config = dict(
    arch='unet',
    model='text-conditioned image flow-matching model',
    dataset='regions of photos with short descriptions (Visual Genome)',
    train_examples=203450,
    image_size=32,
    horizontal_flip=True,
    conditioning='text',
    objective='flow_matching',
    cond_dim=256,
    tokenizer='word',
    vocab_size=6471,
    text_encoder_width=256,
    text_encoder_layers=7,
    text_encoder_norm='layernorm',
    text_encoder_norm_position='pre',
    text_encoder_activation='swiglu',
    text_encoder_mlp_ratio=2,
    text_encoder_head_dim=32,
    text_encoder_fused_qkv=False,
    text_encoder_bias='all',
    text_encoder_qk_norm=True,
    text_encoder_parallel_block=False,
    text_encoder_inner_norm=False,
    text_encoder_drop_path=0.15,
    text_encoder_positions='learned',
    cond_dropout=0.2,
    logit_normal_time=True,
    norm='groupnorm',
    activation='silu',
    weight_standardization=False,
    widths=[64, 64, 128],
    blocks_per_level=3,
    scale_shift_norm=False,
    attention=True,
    upsampling='nearest_conv',
    init='kaiming_normal',
    residual_init='scaled_by_depth',
    optimizer='adamw',
    lr=0.0015,
    beta1=0.9,
    beta2=0.98,
    eps=1e-08,
    steps=7400,
    batch_size=256,
    epochs=9.3,
    lr_schedule='cosine',
    final_lr_fraction=0.05,
    warmup_steps=370,
    weight_decay=0.1,
)
Rows from block 4 of the denoiser, named by matrix and row number. Rows with one number belong to one channel. Each number is 128 + 32 x the weight over its row's rms, rounded and kept within 0 to 255. All counts start at 0. Numbers have three digits each. After the name is the row's rms in percent of the matrix's.
# convs0: first 3x3 conv (model.enc.1.1.convs.0.weight, 64x64x3x3), inputs 32-47, a 3x3 kernel for each
# convs1: second 3x3 conv (model.enc.1.1.convs.1.weight, 64x64x3x3, transposed), outputs 32-47, a 3x3 kernel for each
convs0.17 101:108109098142088000076031080089153092119140162107126161144169114139170113096073126074091133114137115163164136131161150140201145183163132177144131157150077118091044199150116115079097117127138098104101148124141095083129135111134145076128130109118114120148088178154155168153132080083112090129130096155146137095105119073142102089111144127123187099114098071106149148096138132141136102188137142168125091161139162140138063120111035085072084
convs0.18 097:128116184102149140097142132186129083166096098142106114145095104156082134106122134087211127109181083116185082122142134088137138114159139090101112079089118165182106092136124102142123133130121149116110103147084129109100095087108056136153092113096183230170166129112114135104125166149098189143109175100131121073154086071160097122115144106067114074095153140174084140119111083108092116097117108103073111108113138086099122142158169139104183
convs0.19 098:145142111154129095136125140146119101144095104136146101144132114148113088183115141176112115153120201110111170104133110181197119113108125094152119130150135143164108083115148096107135117108133124065087153143101110132099067141082120165152151183111107085082069093161029139192110068131124067140120134147105095137127160169073076127124188138103141155081090096128159135109155138128121133092147111173135083153163104104144131135136080119145084
convs0.20 089:132147148096096125065110144132116154142108113140128155125130139140141136038128096104109080118089053110182105177127108144124097086066091100128135145076112162136109099144129118092124144115132137182128162103156124104165147092096121121142103124128085109153126137081157164175109103094109113055169168110156122151167099111152098077147136119088072095101106146121105123112108082113126128163177086150123112120081128136141140082132128117069163
convs0.21 103:110126122093069121125062078144111096161086070122159118120089121124063117185164163155099130098097119093128124100155134073071129124012048129084184133103106142106107185085103145164133128113147124130138102126099122093104127130112111121100148051115123138186118127133098144144131113114154157133102112167114153129106114130087087054071118165104148123081018094153138151110128150100102144119150128162163139118092170134142132132176140100079111
convs0.22 105:143117133146099127150134111111127137064097138102096110131144137095123184151116116198091125099136139076091150158100084185077107111082134136149167114105123183165136071112133096103092101110177144117147139131082145111149098149123129114087135111119133173148133158152079123187119110112162123119154065116137079143152086082168144145065121144156149090166093048147132153149069112114094139159118113180170122151134133126140124086139126152154138
convs0.23 094:120109099113100096198104139169115139171172164136076175131152180144113178118131116182133180191138155156134228103139099145146066158115053140098121121141114129145060126088091168094121147104141110124156122133148139136110133097162159119169132134160080144128107079145128112124062139131106064116122114107157148079114127062138138053119122206125167090175175079158144087166154069128178104082045097107099118152133104139107090125126144143103070
convs0.24 103:102157115143079129096088137109072115112100089109183144099080137068064078111091111155148057137097177033114101056116115176094088120120105098094114080105143113131182088117112124088099144123125144188171167182178141165131110070062071081072123121066105100092095132160091129154150143102163159144130174077116130088123169149099098130129173095148131108143125100143105141163171162128098154130125092145156162111148126084086044077131134138175131
convs0.25 103:107136100086137141112080076106107103171098100103117111125112104149107052106075101126074123128115095120169122118167110128137173137093084078122131140152169188157089130144141108055090073125137149127166119184151154202134112156109142128105131095069129081109095086102125132108143117131109119121118188179081085108096107132088134049114118089114068123104103118161139103181211167106166132113137134144155126115144106135133131107102139161107112
convs0.26 104:098099125104093093146130092131142126170166125131129123173125146182102138137096134133105073110138090054160098172074091116129147138139126146154161160138120150158121034149116086053073088116107137144136087148127125121142090053132067083163057064132128139114063103122072096068109119067107104097071110133090125120140126128142128073115133142162156152124094105070181150175170170099132172131140151176168155138184160117172125132141119143104073
convs0.27 107:159142161159173119175150129112121149154126106117154093090073066171206090115157090122082163139125197199174152119181125101144111069062084139118150140135131105105142131094102141128137115123106110164115127144157078137126141108147135101097096085100056068089139154144171196171108129144127140089154139088132109102124127112139079119146135142170155141170164094101134133109185178120164173159119160114135136112150123164156112169120155113068103
convs0.28 089:139168124170132157129161132130139145159127110137123107133166134149087078086104073086086088125189092113103126099127102135192123132169113153154148183123177234186100119149140176185151096158144126117181130145169176144155092150165166161182173192115107160132103134145118075120131149127184136156154170136096093085086091105108100108162156136132143129153149163128119148088126149146131152139180157158140152159183143047090153090080097108109090
convs0.29 101:203188147131128137092101130139136118120113127126174155074107088107129138110141129127164204140216135204166134109127114112093073072125034105128113152129101078123085131172083115120126137141101069155151074128139146125142116113136132112145143143125123119137066065098085112085102098076106122137109114093077130150087119128107123071100102132103090134153136110129074152168134094126146134091145174103133131098150136150128125126140153107132123
convs0.30 097:051080080075086173046146182106103068108106149150128145059106101160121094166104109090164149109104152145067127094104091123171123079176084119048144066110152115179151189127123144179126160142130146120094166132119150126098059150173077097132092107070116143131166173131178145101142068144145108120122098109120147100101186137128107145118082111111214182165208178127168098167166106173134079135118138140167142135146124112107121158178137115160184
convs0.31 095:090131082069130109056123093164181151158160151171110107131151111130113129124109088105105148125140118117152121117126110164197141108149173152142145099116152143154106061115118109146077063109069071052084104053052024131077162145152141181154167146148144179123127167193112174194075117123125100158149170123138194132152178153169172114133140158090153139129141146058059094093115088097088135127133126150148109101088107160127132165155117111153148
convs0.32 096:100166153087110127117097105171153141104150164136162151186172153078171195151140129106066113099124090071039078132159203106110157084148145077130157115095094094079141144122123129153151134103125178142109118141059105107102106135130095111141173149094091142151123135163117110131140075129156131098170105131137135147116159159117120114132148113127127112155145187123184136114102095119140101146121104139130089118057112070155125143089119121168142
convs0.33 098:123103139106138125093099103166163193114132128098102091133162165149140130115159122118148130190119168147112150100140077128162172154137116128137109124080109109117128147136151161145130158120148073146113119136127101087076126133120183199134179164196118093083154076100120109153105093076103098094099128104100057094104091113112089160104105129090145121139146127071094096106137139105173112120104109177123157110126101114097086096131072128077184
convs0.34 113:060153172103089189091146167151137137111124157110147128141151141108132107158103170111183145149160181153093174081075065099113089125127142120174163119119135086143158139216165072064071103046046126133099168147101151121132152175160087181147050094093162196159095167157143085152166159137130101092111075086128175143148153121080134136142135143128121171145134107115137122107131120115108072093185169124116169129106115124165134088103157111108156
convs0.35 104:167145093147117144099130177123165150128148160113093095124141153081164120128132146140144104166197107174128094102080145148112106137128111109165155142136161087109106128123138088094104140095012148130148115166124095133127154147128071174128175135087152179150154162121154118119080147128069153124123001095107094132083079104088100069110163161124129168106058124156127113104098116082084111108067087080125104104111137136131173142127131092152123
convs0.36 096:116126128139087043112129158131169096118125140149125127147108165091143161135124126164171184159143117093193101132109130152133159116103132117106079130114089184101119098084110112073056111101122123140120093183094084164142133106132103172140096141136134123142111187156067178136129068101097121106122163119122111124151085132126131138157179135104113078108056169093148145115121119101191171139134123123132100141128135137078138114156111087107124
convs1.17 111:175203135255157062182108133097146138132172139136118107109171160127137146128123133128051078104111134094145130128107105147088118098104151172235144184134073136101122067160163159186131123093052123132129149156127125137129175140173135140153125145141116083072107108108114140154122163201103124150133111080136138142150142126136129132146160108124108095071123153134134135121124124098121135152155144190145096115107105191186119219181096191178121
convs1.18 100:132173116129165116143179168142124195140087144145109152082120127110133141093126141099229150099192152100138138082084118075109142047110137136000058089091135059126122122174164181147130171144135155179126124145128125130125094105089085125089111128086109189187138175145112129150089092102102118097099091110128137110133144106154143102176148145135160194111126121137168131091152140101148132087118126071119102095114095148127120119121160154098163
convs1.19 110:145140148126110138132115130121126095153137085131130089112108090125098075106115151108093165178174165168127096139104090163132132123133151120081080124144126083159146116177174150178142131177141134114087153162104147142103117143170106140170134134151076102157086148176126142149107119115155207097150177093142162145146144160116119140099127195091151193064083125135120107128137130112111094141093081183153100120114116155124081144124062135178107
convs1.20 093:152215199117133115162108043149137137178152131109140123193146129179128139126079110079085082128162133143202159140132127167152116123119094137114168116134139092191129143114128176200193131144126092116096144166107126130099137160166118148144135114128125105040127128082122152137141087104159153093122137115161174167132154154120126134107163114126207158129079090135163115135166113141148124127116127118128102124134124127126139121152191041012089
convs1.21 104:088096106138140115097125118131152151133120172139120114129155154139141183154129150171160129134173119117149168098103123130097097161131112176160139065032124109099143136206175176199186197176206110029051124095066102143131133110129130152127131168159105082088070085042096105094183151183141207184096132126151140158153145137149125138118053078190165127119141125126117136176183155121180158174126144136134139127158147134111080104166120116159144
convs1.22 096:128174140177208131199150126127152154121128146140137111092088147129124200141167177110123187081113138072070147107138122159160166127145133122117086065051123076113182123141152138203109120170133137165121152147130119096111124116119104122117129123120101149180138137120055103103172116160128181148108075120103122098148153115120132119141154076151182139087141123125169104119158142137142132109129150066100118148116134199123102114182129176119132
convs1.23 107:176146144172161173147185180151106110185119149137110138116107095137146138125163129144198097150166123154114084110143132118163129074167161111066123115125155136203112116111061193126164156109112125156117121163126120143114142121124112111110100092100129224147128144119147088096077097092107136184101116154141165124159149139133128153143118086121167157058107126109130124097158123100153124092096097113120124098112131120163111138189192117131154
convs1.24 073:120129123134143142037088102084108113115127119170168154161110108183151125151166162118107141131117128160137137132118094168154121136155161088022057106138138023139094070118068116123122096144132110109105129133137113110099116121157135152140131135132117172186090135187102104103123075039171095031077152137127145135115135156116134140077127132071117108124119060135152136145158150116140109109106127162156143106113111096130150102096127109139126
convs1.25 072:171163149164118125062045146102114137154133113135116133167173161208150096197160153133103132118121110164130092146146119073103110091121115109057027093084102069102160144184136105176150124117142140122136104111142148139113103146141113171141143151141132072052129133123143143105138151119083063047152133091129141132129139137121122143112114146065117171154139131110129128116139147113123137142142145150142162115114108065110153109125168099070100
convs1.26 104:118131133134175103161137012128130131110092102113111112152158142159148131171174140118226162126205150166211160122101083150091036120106083107072122140141132173122063172173132175189147146176138099115141093127144097121152146160115147135131115102141087189174119164124128096077122124089111130128116142185152126148167149143135122105069127109107117136106121148133120107141158143105133145144121116176157139145135111116086149112100137114090116
convs1.27 111:138137079104143109046128120128128121103148133099154139141142131178157121178195152153100050141122111146099084143175144134128124097092088122115097108093133047088107149103128146161164168141168148157164115144178129142134173138147169152162148158148198047007155049043171147098127113077137163118108115102150138132133139130119115130189115125116077125120075109121178152112155150106127118101118096081112132095110122125146112163177100066072035
convs1.28 094:151121136109116167160168127113096113120102140086083106177125119141146140124124156118177161129157116105114076111094074125126110121116149127056094100043134093056155077160136078049124132042129117128111079133121106126138144143107160171141139165128106135186091141154085098064096056094101098113110089087148148155153148141163164135113116143129134139137106101143135137124114125149164139105105116105089086120116087123093105108116132184093112
convs1.29 115:188166157127066121078080133114142132129152122145167131136176158150186158144174129084063135069047103072071104176146195181143154182125172132141167135069084088060093155155128181137092199197123117119153127120146141137148141118140135128122130135135151092106175134139162124126125158137134154133165166155111108120109088093118105106133108115137153147153173169146146140136146146135144150120138124124139139104137146076078128083053084070080129
convs1.30 091:034145147087148125078129137174142149168114129156121132155132137152098104141099107190202162112145152104089134168168173178191182162190134120145141097171180101150113181098066105126058114096108141143107156161112117128089141130128150140134136151128157199087148152122086139111147136084159219071110088113112143141150175170149165160121129093110169121128196120111136117132163137114150106126162142110155103126109072038151192110170069082078031
convs1.31 073:129106106095101112140148160151118130136121122159170160117119137144139148109126148117089093094070076126107118100120137114126132110106117101053101104104117106114107138089117124087115153140172163165175158148165155135154098114108113133125121120132141155140147167158148151136125080083113101059093087120089093097110121113103122128118156164136177183138138149104109115109110110102094106138156137181189172167173186171158137172155133171117108
convs1.32 086:101135139152184155133123133103102136076066088103094092127122067139144087139134067162129198163185205114123145096135062127132114102097067134125126196176112109149185089080094135147107135168200123127150080084097099065098118111126139161153147162154148149171144137137118128150169092125182178154173125163137147139150163148137148131109124085150161099097135082134145140131120128117092104125104138106109075117091107124163124102207128124165173
convs1.33 090:124145129150154171144183190132143139120136154119138189106126137117140155096130139096088137100068099104099113113120111137112080117087085098114087078094063157175109143075065151068065164125073101106112131141109126172161127095124126135128153158126125091095140130149080093090000078076087101060130117058138134120116114125123140141126110132124131123096119098136143141127150116154172149130110120118112105097118113064055050037085075029134120
convs1.34 113:110155186080144208075083190134150171133139152110098113120098138131109134150132115181172150145156145128106130118105098153153142177201168101126149105092144103104182184181126183235176074062093117132095140155132132109126164185177118123134088072092144228146094155143103095120146140114164183137087052123123137128137138128124132124163157090122165154089093160128120100134138107129130131150142120125131140106076124098162157153231198108145112
convs1.35 107:115135189167077089163114094128130122125178153097135121111114130125145154143152150120117087164147128136147124107108141131125141138148115130136096162111125111060079190178131100196203064083178146161179137122133105073074125133150099105126125118140088109082125101067104117128166210147120165193151124152099134128119142132132139137160155125145139108131124057136154133138146134127125103116130165125119160156121122084153155172184138185204146
convs1.36 097:105160224155218185182183127112146174079145146133153158097152164121142179145147156120165089084147083095129111098089073181142095100116090110096157074169159120223132124168106111142152196128122105109147152158102108154130114099095113115095145099089103179122139179086163131104075090129093097118131117095120118117141149118122129116133129120159151144119114119148139129169163129128133106126121180143140107131149132110072172137157185145102156