A small text-conditioned image flow-matching model, trained from scratch: 32-pixel images, norm groupnorm.
Rows from block 8 of the denoiser, named by matrix and row number. Rows with one number belong to one attention dimension. Each number is 128 + 24 x the weight over the matrix's rms, rounded and kept within 0 to 255. All counts start at 0.
# q: cross-attention query (model.mid.1.cross_attn.q.weight, 128x128), inputs 43-85
# k: cross-attention key (model.mid.1.cross_attn.k.weight, 128x256), inputs 52-103
q.22 [113 108 162  95 146 142 117 134 181 151 142 196 133 152 148 142 141 110  93  72 141 151  87  93  91 143 121 156 130 150 143 108 111 165 155 117 145 150 133 118 168 140 126]
k.22 [122 130 118 113 121 108 122 138 139 143 108 203 142 137 159 125 110 124 109 137 114 120 130 147 128 150 120 116 127 120 162 130 152 128 106 102 135  99 141 122 106 113 147  74 140 155 134 138 150 144 115 137]
q.23 [103 111 157 178 137  86 148 102 127 112  86 146 124 161 134 187 130  93 163 105 136 109  89 125 100 110 103 130  89  83  79 118 103 121 159 164 106 120 163 121 132 127 130]
k.23 [140 109 131 149 183 104 145 142 129  92 152 147 146 154 110  84 104 154 151  96 160 115  90  78  89 136 116  88 139 161 128  85 114 132 131 109 166 143 120 119 160 137 132 162 111 150 176 108 136  96 122 142]
q.24 [134  88 124 103 127 155 139 156 132 114 102 116  95 139 139 118 131 116 103 128 142 161 161 121 119 132 136 124 148 140 136  94 139 113 145 124 144 115 130 145 133 150 132]
k.24 [134 140 147 133 110 102 137 130 125 103 150  78 138 135 188 144 152 135 121 177 113 144 169 115 157 134 177 138 138 107 134 122 115 105 119 138 105 155 145 122 116 130 127 164 160 108 118 116  94 138 134 112]
q.25 [162 110  88 140 116 150 128 144 136 136 148 116 156 136 137  86 135 119 137 170 105 133 116 157 144 134 114 111 156 176 122  88 135 146 123 137 172 155 160 141 111 126 139]
k.25 [120 134 130 144  97 131 108 129 154 124 106 123 113 133 127 137 152  90 107 142 116 106 171 119 134 120 140 147 121  94 135 120 126  85 132 147 107  99 105 118 133 138 104 136 141 119 112 110 137  81 153 113]
q.26 [162 130 142 141 119 116 120 123 151 102 153 131 153 130 150 156 115 117 139 105 169  81 123 130 134 100 139 156 122 159 151 137 131 136 130 159 140 112 139  96  88 103 115]
k.26 [118 140 128 132 129 100 137 129 114 136 142  90 160 112 164 119 140 127 126  95 173 144 105 151  91 125 109 110 154 140 126 116 114 135 175 143 154 117 107 120 145 138 130 116 103 138 126 125 158 139 128 134]
q.27 [131 127 138 162 136 124  91 108 102 134 126 150 111 121 126 104 130 112 131 131  94 119 147 144 118 103 111 122 115 138 165 119 149 170 185 143  91 124 122 180 122 142 106]
k.27 [115 128 165 117 141  97 152 131 104 120 107  96 146  72 145  99 151 208 126  82 145 125 110 137 175 154 151  77 147 161 132 115  99 121 140 136 122 143 156 149 126 142 159 154 152  94 134 150 124 163 105 118]
q.28 [143 115 100 142 101 148 123 110 114 135 123 147 133 141 149  99 140 173 148 132 131 111 125 178 211 177 118 125 135 137 144 121 142 128 112 134 135 121 149 105  80 116 116]
k.28 [104 149 103  99 118 128 151  83 113 146 130  93 163 160  99  94 145 139  97 127 161 129 101 133  76 111 114 125 131 152 130 116  93 142  97 176 132  91 124 143 153 107  92 140 131 104 164  96 133  75 133 124]
q.29 [124 107  94 172 110 115 137 152 142 114 152 125 131 146 135 137 114 143 121 185 123 122 107 179 184 119 127 123 147  67 105 144 184 137 140 123 119 142 143 105 156  87  98]
k.29 [110 113 116 146 123 117 134 111 155 134 130 126 117 124 143  92 133  82 109 138 143 134  65 114  96 120  95 159 158  97 122 133 120 127 102 156 136 102  84  98 144 139 151 144 127 180 160  97 126  96 124 137]
q.30 [141 113 120 125  77 132 100 128 133 124 170 152 144 112 128 112 106 169 146 125 132  88 150 128 148 114 108 134 142 121 103 158 160 103 107 127 144 101 145 138 112 130 145]
k.30 [118 125  93 135  81 128 167 141 101 100 152 154 123 129 101 141 111  87 125  79 132 156  93 155 103  96  69 156 128 123 158 117 139 146 139 122 164  78 134 116 136 138 157 112 123 151 100 143 115 140 142 102]
q.31 [138 138 197  78 125 128 106 109 134 143 155 151 137 141 137 115 121 102 137 101 106 141 142 104 116 114 129 152 136 152 117 134 137 141 125 132 151 135  70  98 111 108 125]
k.31 [137  83 131 125 113 110 146 159 115 124  75 161 137 125 134 127 104 100 137 105  96 126 160 141 102 155 115 140 162 178 147 116 182 113 102 119 146 122 136 122 115 102 130  88 149 123 135 148 148 148 105 122]
q.32 [102  91 118  78 153 142  96 112  98 129 105 131 132  72 131 130 104 160 109 139 138 103  82 145 151 107 142 130 133 127 141 137 116 105 174  91 150 158 135 144 105 102 144]
k.32 [163 130 112 172 117 115 123 128 166  78 125 105 150 124 127 134  74 108 115 140  94 113  93 141 173 122 172 133 100  99 119 130 117 138 119 113  80 141  77 131 132  95 100 159 122 114 129 112 103  90 129 122]
q.33 [110 165 146 128  98 131 110 152 114 146 119 115 119 139 127 113 151 135 137 121 123 167 113 125 140 129 137 102 139 145 159  91 145 149 120 138 131 114  76 129 129 138 116]
k.33 [126 112 130  78 123 132 139 134 125 130 122 159 106 116 138 124 104  96 124 119 118 128 152 128 122 145 104 132 161 151 165 111 139 138 131 156 122 112 168 103 110 117 116 113  97 140 114 166 135 166 145 167]
q.34 [ 85 160 133 106  99 122 160 124  69 163 103 146 130 123 143  77 174 106 120 122  84 158 152  66 127 110 143 154 139 150 138 113 124 105 148 113 163 131 114 145 156 166 128]
k.34 [130 107 142 134  96 110 129 146 100 116  89 158 128 142  94 143 144 113 120 130  93 138 152 129 141 137  72 145 135 131 135 162 144 120 182 159 122 119 116  66 102  94 122  85 130 128 148 143 168 139 115 150]
q.35 [122 127 142 113 159 185 113 127  88 166 120 152 146 106 170 183 109 159 128 124 108  89  90 179 159 176 135 157 150 116 115 129 128 160 142 176 130  86 112 105 156  96 113]
k.35 [122 143 129 163 115 129 104 115 143  87 123 122 135 142 154 154 129 128 130 140 106  66 143 138 135 111 157 129 178 124  95 151 115 131  87  75 120 125  72 112 144  96  99 118 139 135 131 108 138  78 143 116]
q.36 [129  81 158 154  96 140 146 137  76 108  98 107 123 126 123 131 165 111 129 111  82 153 174  95 125 130 120 116 125 158 132 124 112 103 149 101 166 112 108 139 160 129 124]
k.36 [126 103 140  90 194 129 129 149 101 131 122 137 135 134 107  99 142 119  92 120 139 127 158 117  86 136 124 143 113 166 153 154 155 113 163 119 151 102 141 104 121 103 111  95 141 123 148 138 146 145  99 176]
q.37 [174 110 123 157 117 104 142 141 126 118 113 143  84 123 100 135 121 121 102 125 138 190 124  89 126 148 108 115  80 146 123  80 160 101 126 129 179 144 116 143 140  68 129]
k.37 [154 121 127 112 125 108 150 135  95 113 129  78 145 133  74  98 104 146  84 133  97 112 123 139 109 112 127  97 122 100 102 128 108 113 161 151  98 168  99 109  66 132 108 151 147 161 169 132 131 107 130 184]
q.38 [113 117 138 132 126 149 132 141 122 154 126 110 101 116 105  89 142 123  99 138  69 146 129 103 105 139 159  66 162  96 121 172 136 168 125 142 184 147 106 120  97 125 141]
k.38 [128 150 116 142 113 121 145 163 103 110 123 123 149 129 135 138 112 133 120 163 106 163 146 113 111 147  95 157 155 139 145  97 133 124 153 156 119 164 146  86  92  70 154 118  93 127 121 121 142 109 100 177]
q.39 [121  73 135 124 152 116 138  96 112  88 126 143 154 154 124  86 171  95 104 120  91 127 167  92 142  93 154 115 126 140  95 108 128 131 101  86 145 133 118 162 146 125 118]
k.39 [124 123  79 129 133 116 150 162 108 102 124 148 126 167 134 135  88 103  96 131  79 119 124 108  70 156 123 153 163 138 117 141 167 148 157 124 117  99 131  84 171 121 116  98 143 119 112 156 181 112  94 154]
q.40 [149 147 166 137 126 148 156 106 173 100 122 161 106 109 134 108 136 102 145 136 108 162  88 133 141 151 113 142 109 126 160 100 108 105 179  98 153  99  80 108 107 126 102]
k.40 [130  82 162 102 109 107 128  82 112 153 124 128 124 102  97 150 175 126 139  98 131 100 160  82 121 122 147 151 160 175 110 116 133 118 111 109 149 144 114 133 139 143  97 104 111 117 113 124 119 140 170 122]
q.41 [143 121 132 104 160 131 124 149 141 112 141 128 107  74 137 122 106 137 148 176 133  46  94 161 108 112  98 137 104  74 128 146 128 137 116 117 103 116 136 170 139 141 154]
k.41 [102 128 133 149 109 116 116 119 134 112 178  85 108 102 161 146 136 128 115 123  95 116 132 166 130 140 154 164 150  94 113 134 103 138  72 135 111  93 116 189 193 117  72 163 139 137 119  99  82 113 109  66]
q.42 [117 122 144 136 152 114 104 113 131  90 113 146 113  94 117 129 123 133 119 111 153 113 198  96 131  98 147 111 102 110 114 158 124 158  97 122 114 131 148 179 140 143 132]
k.42 [117 113 104 110 110 126 187 103 115 154 159 151  94 110 113  83 129 131 123 125 117 167 111 145 111 129 117 122 116 148 133 141  91 135 138  87 111 102 137 164 147 138 153 134 141 123 142 124 135 120 120 149]
q.43 [123 184 104 126 120  95  94 103 143 126 119 111 134 147 140 108 115 110 153 111 172 102  71 138 149 164 132 174  91  86 162 110 153 116 166 150  85  97 154 126 131 117 138]
k.43 [119 149 114 117 127 135  91 120  82 116 110 150 112  80 135 110 148 150 132 146 143 108  99 134 162  99 181 114 144 135 115  97 109 112  96 143 107 156 116 149 168 129 106 162 106 169 133  99 111  96 196 135]
q.44 [147 149 112 103 135 112 169 174 139 138  88 124 111 162 103 165 132 126 168 114 121 119 112 138 176 121 121 137 123 160 136 124  88 153 114 156 126 130 155 134  93 117 148]
k.44 [120 128 161 116 167 149  93 107  86 154 116 121  99 111 128 131 168 154 138  89 106 107 153  97 120 166 113 122  87  93 163 148 127 128 126  85 141  89 154 140 124 162 120  99  86  90 128 174 142 125 133 121]
q.45 [108  80 128 117 140 171 127 117 166 105 160 143 149 155 166 128 147 154 156 116 138 118  96 176 106  63 116 153  76 104 159 132 113 118 113 128  98 119 107 127 131 103 145]
k.45 [140 139 108 152 101 136 102 127 145 105 172 106 119  89 125 123 143 166 131 141  97 144 131  81 117 133 131 114 122 154 130 128  94 128  83 133 120 139 116 134 177 123  81 129 129 183  76 116 118  87 111 113]
q.46 [163 147 133 122  90 138 110 153 142 147 146 152 149 197 125 108 167 134 142 154  92 166 166 113  87 113 103 119 185 124 122 136 106 108 112 116 156 101 111 160 107 150 102]
k.46 [130  72 118 120 167 160 127 125  95 135  99 144 103 136 125 135 130 118 126 105 107 153 137 116  93 157  87  90 146 156 130 147 129 153 119 129 152  93 178 120 127 128 134  99 111 111 133 147 161 160 140 174]
q.47 [107 114 116 119 128  92 115 100 162 139 139 118 109  92 144 136 148 140 117 163 161 103 103 171 155 121 133 111 122  84 159 137 123 173 164 143  84 137 129 152  85 158 140]
k.47 [ 76 136 110  77  67 133 129 121 109 135 158 126 108 130 125 127 162 170  98 103 146 127  82 113 125 122 159 163 118 120 125  68 109 130 109 117 110 110 130 159 131 128 132 148  90 128 120 145  85 116 130 135]
q.48 [156 145 112 148 118 159 119 147 140 135 144 152 101 183 144 165 153 141 105 139  93 178 188 123 103 147 108  88 121 168 157 139  95  87 127 137 185 106  84 100  96 101 131]
k.48 [145  87 166 108 126 115 127 116 151 150  81 177  99 141 161 140 123 123 146 144 204 111 158 147 116 122 117 110 159 148 146 128 151 156 117 106 143 112 107 149 100 124 173  79 127 115 127 144 127 169 141 153]
q.49 [176 112 138 142 111 125 125 152 113 113 143 134 141 159  77  89 123 150 121 139 123 157 155 109 145 170 123 145 169 159 140 170 117 127  98 136 111 130 131 111 131 130 128]
k.49 [129  72 133 117 143 123 172 175 124 139 112 136 164 141 108  89 116  96 132 112 129 145 123 123 113 134 125 114 144 132 157 116 115 181 130 145 159 129 132  87 122 108 172 129 145 141 161 150 132 131 141 144]
q.50 [109 139 116 142  97 144 160 125 103  99 120  92 137 153 110  87 145  89 126 101 133 150 212 112 135 122 122 134 178 160 160 147 147 118 126  83 105 165 195 127 119 114 103]
k.50 [136 121 167 139 151 125 199 140  70 136 128 113 151 155  98 154 134 168 128 128 111 152 128 162 116 160  77 122  98 118 153 138 154 170 158 149 142 106 150 122 120 131 115 122 149 127 162 152 129 159  73 168]
q.51 [ 99 141 147  71 135 127 170 161 132 126  90 138 113 145 146 147 130 120 115 119 134 177 143 106 147 119 102 136 123 136 120 118  85 173 140 127 147 129 102 125 130  80 128]
k.51 [124 107 164 128 102 154 102 123 151  99 130 161 139 157 164 110 131 129 106 120 123 110 147 143 134 167 156 114 124 117 136 102 137 136 148  83 139 115 134  99 104 141 157  59 142 110 126 166 143 134 135 134]
q.52 [119 136 124 114 149  92  68 123 118 134 120 153 103  54 156 137 135 102 138  93 150 146 124 165 130 102 139 141 116  95 156 115 115 152 150 146  75 151 151 124 145 146 117]
k.52 [145 142 130 137 126 116 114  90 115 125 163 108 126 126 108 100 144 150 110 107 131 106  95 148 186  97 157 161 135 105 132 114 127  98 144 130 138 115 128 148 134 155 126 156 135 138 113  94 119  96 129 136]
q.53 [120 110 141 129 132 158  95 147 106 126 120 154  89 139  93  90  82 179 119 124 126  98 160 111 131 147 167 104 131 156  99 103 134 110 124 140 160 116 151 150 172 124 114]
k.53 [147 147 104 178 174  99 140 156 133  96 109 151 157 148  99 117 104  75 133 147  90 142 137 113 118 116 115 145 163 143  90 122 129 170 169 159 106 142  92 104 121  97 109 138 162 149 153 141 169 140 115 144]
q.54 [116 155 158 116 138 124 107 108 152 152 170 127 104 166 147 127 108 110 133 135 139  86 101 153 145 173 132 125  88 102 133 127 148 138 131 162 157 105 107 111 171 106 136]
k.54 [118 167 129 137 121 155 128 135 134 117 142 116  98 125 119 115 118 150 123 166 156 103 114 115 151  90 161 143 157  99  83 118 123  90 139 142 133 142  93 131 150 146 155 165 129 124 172  68 160  83 148  90]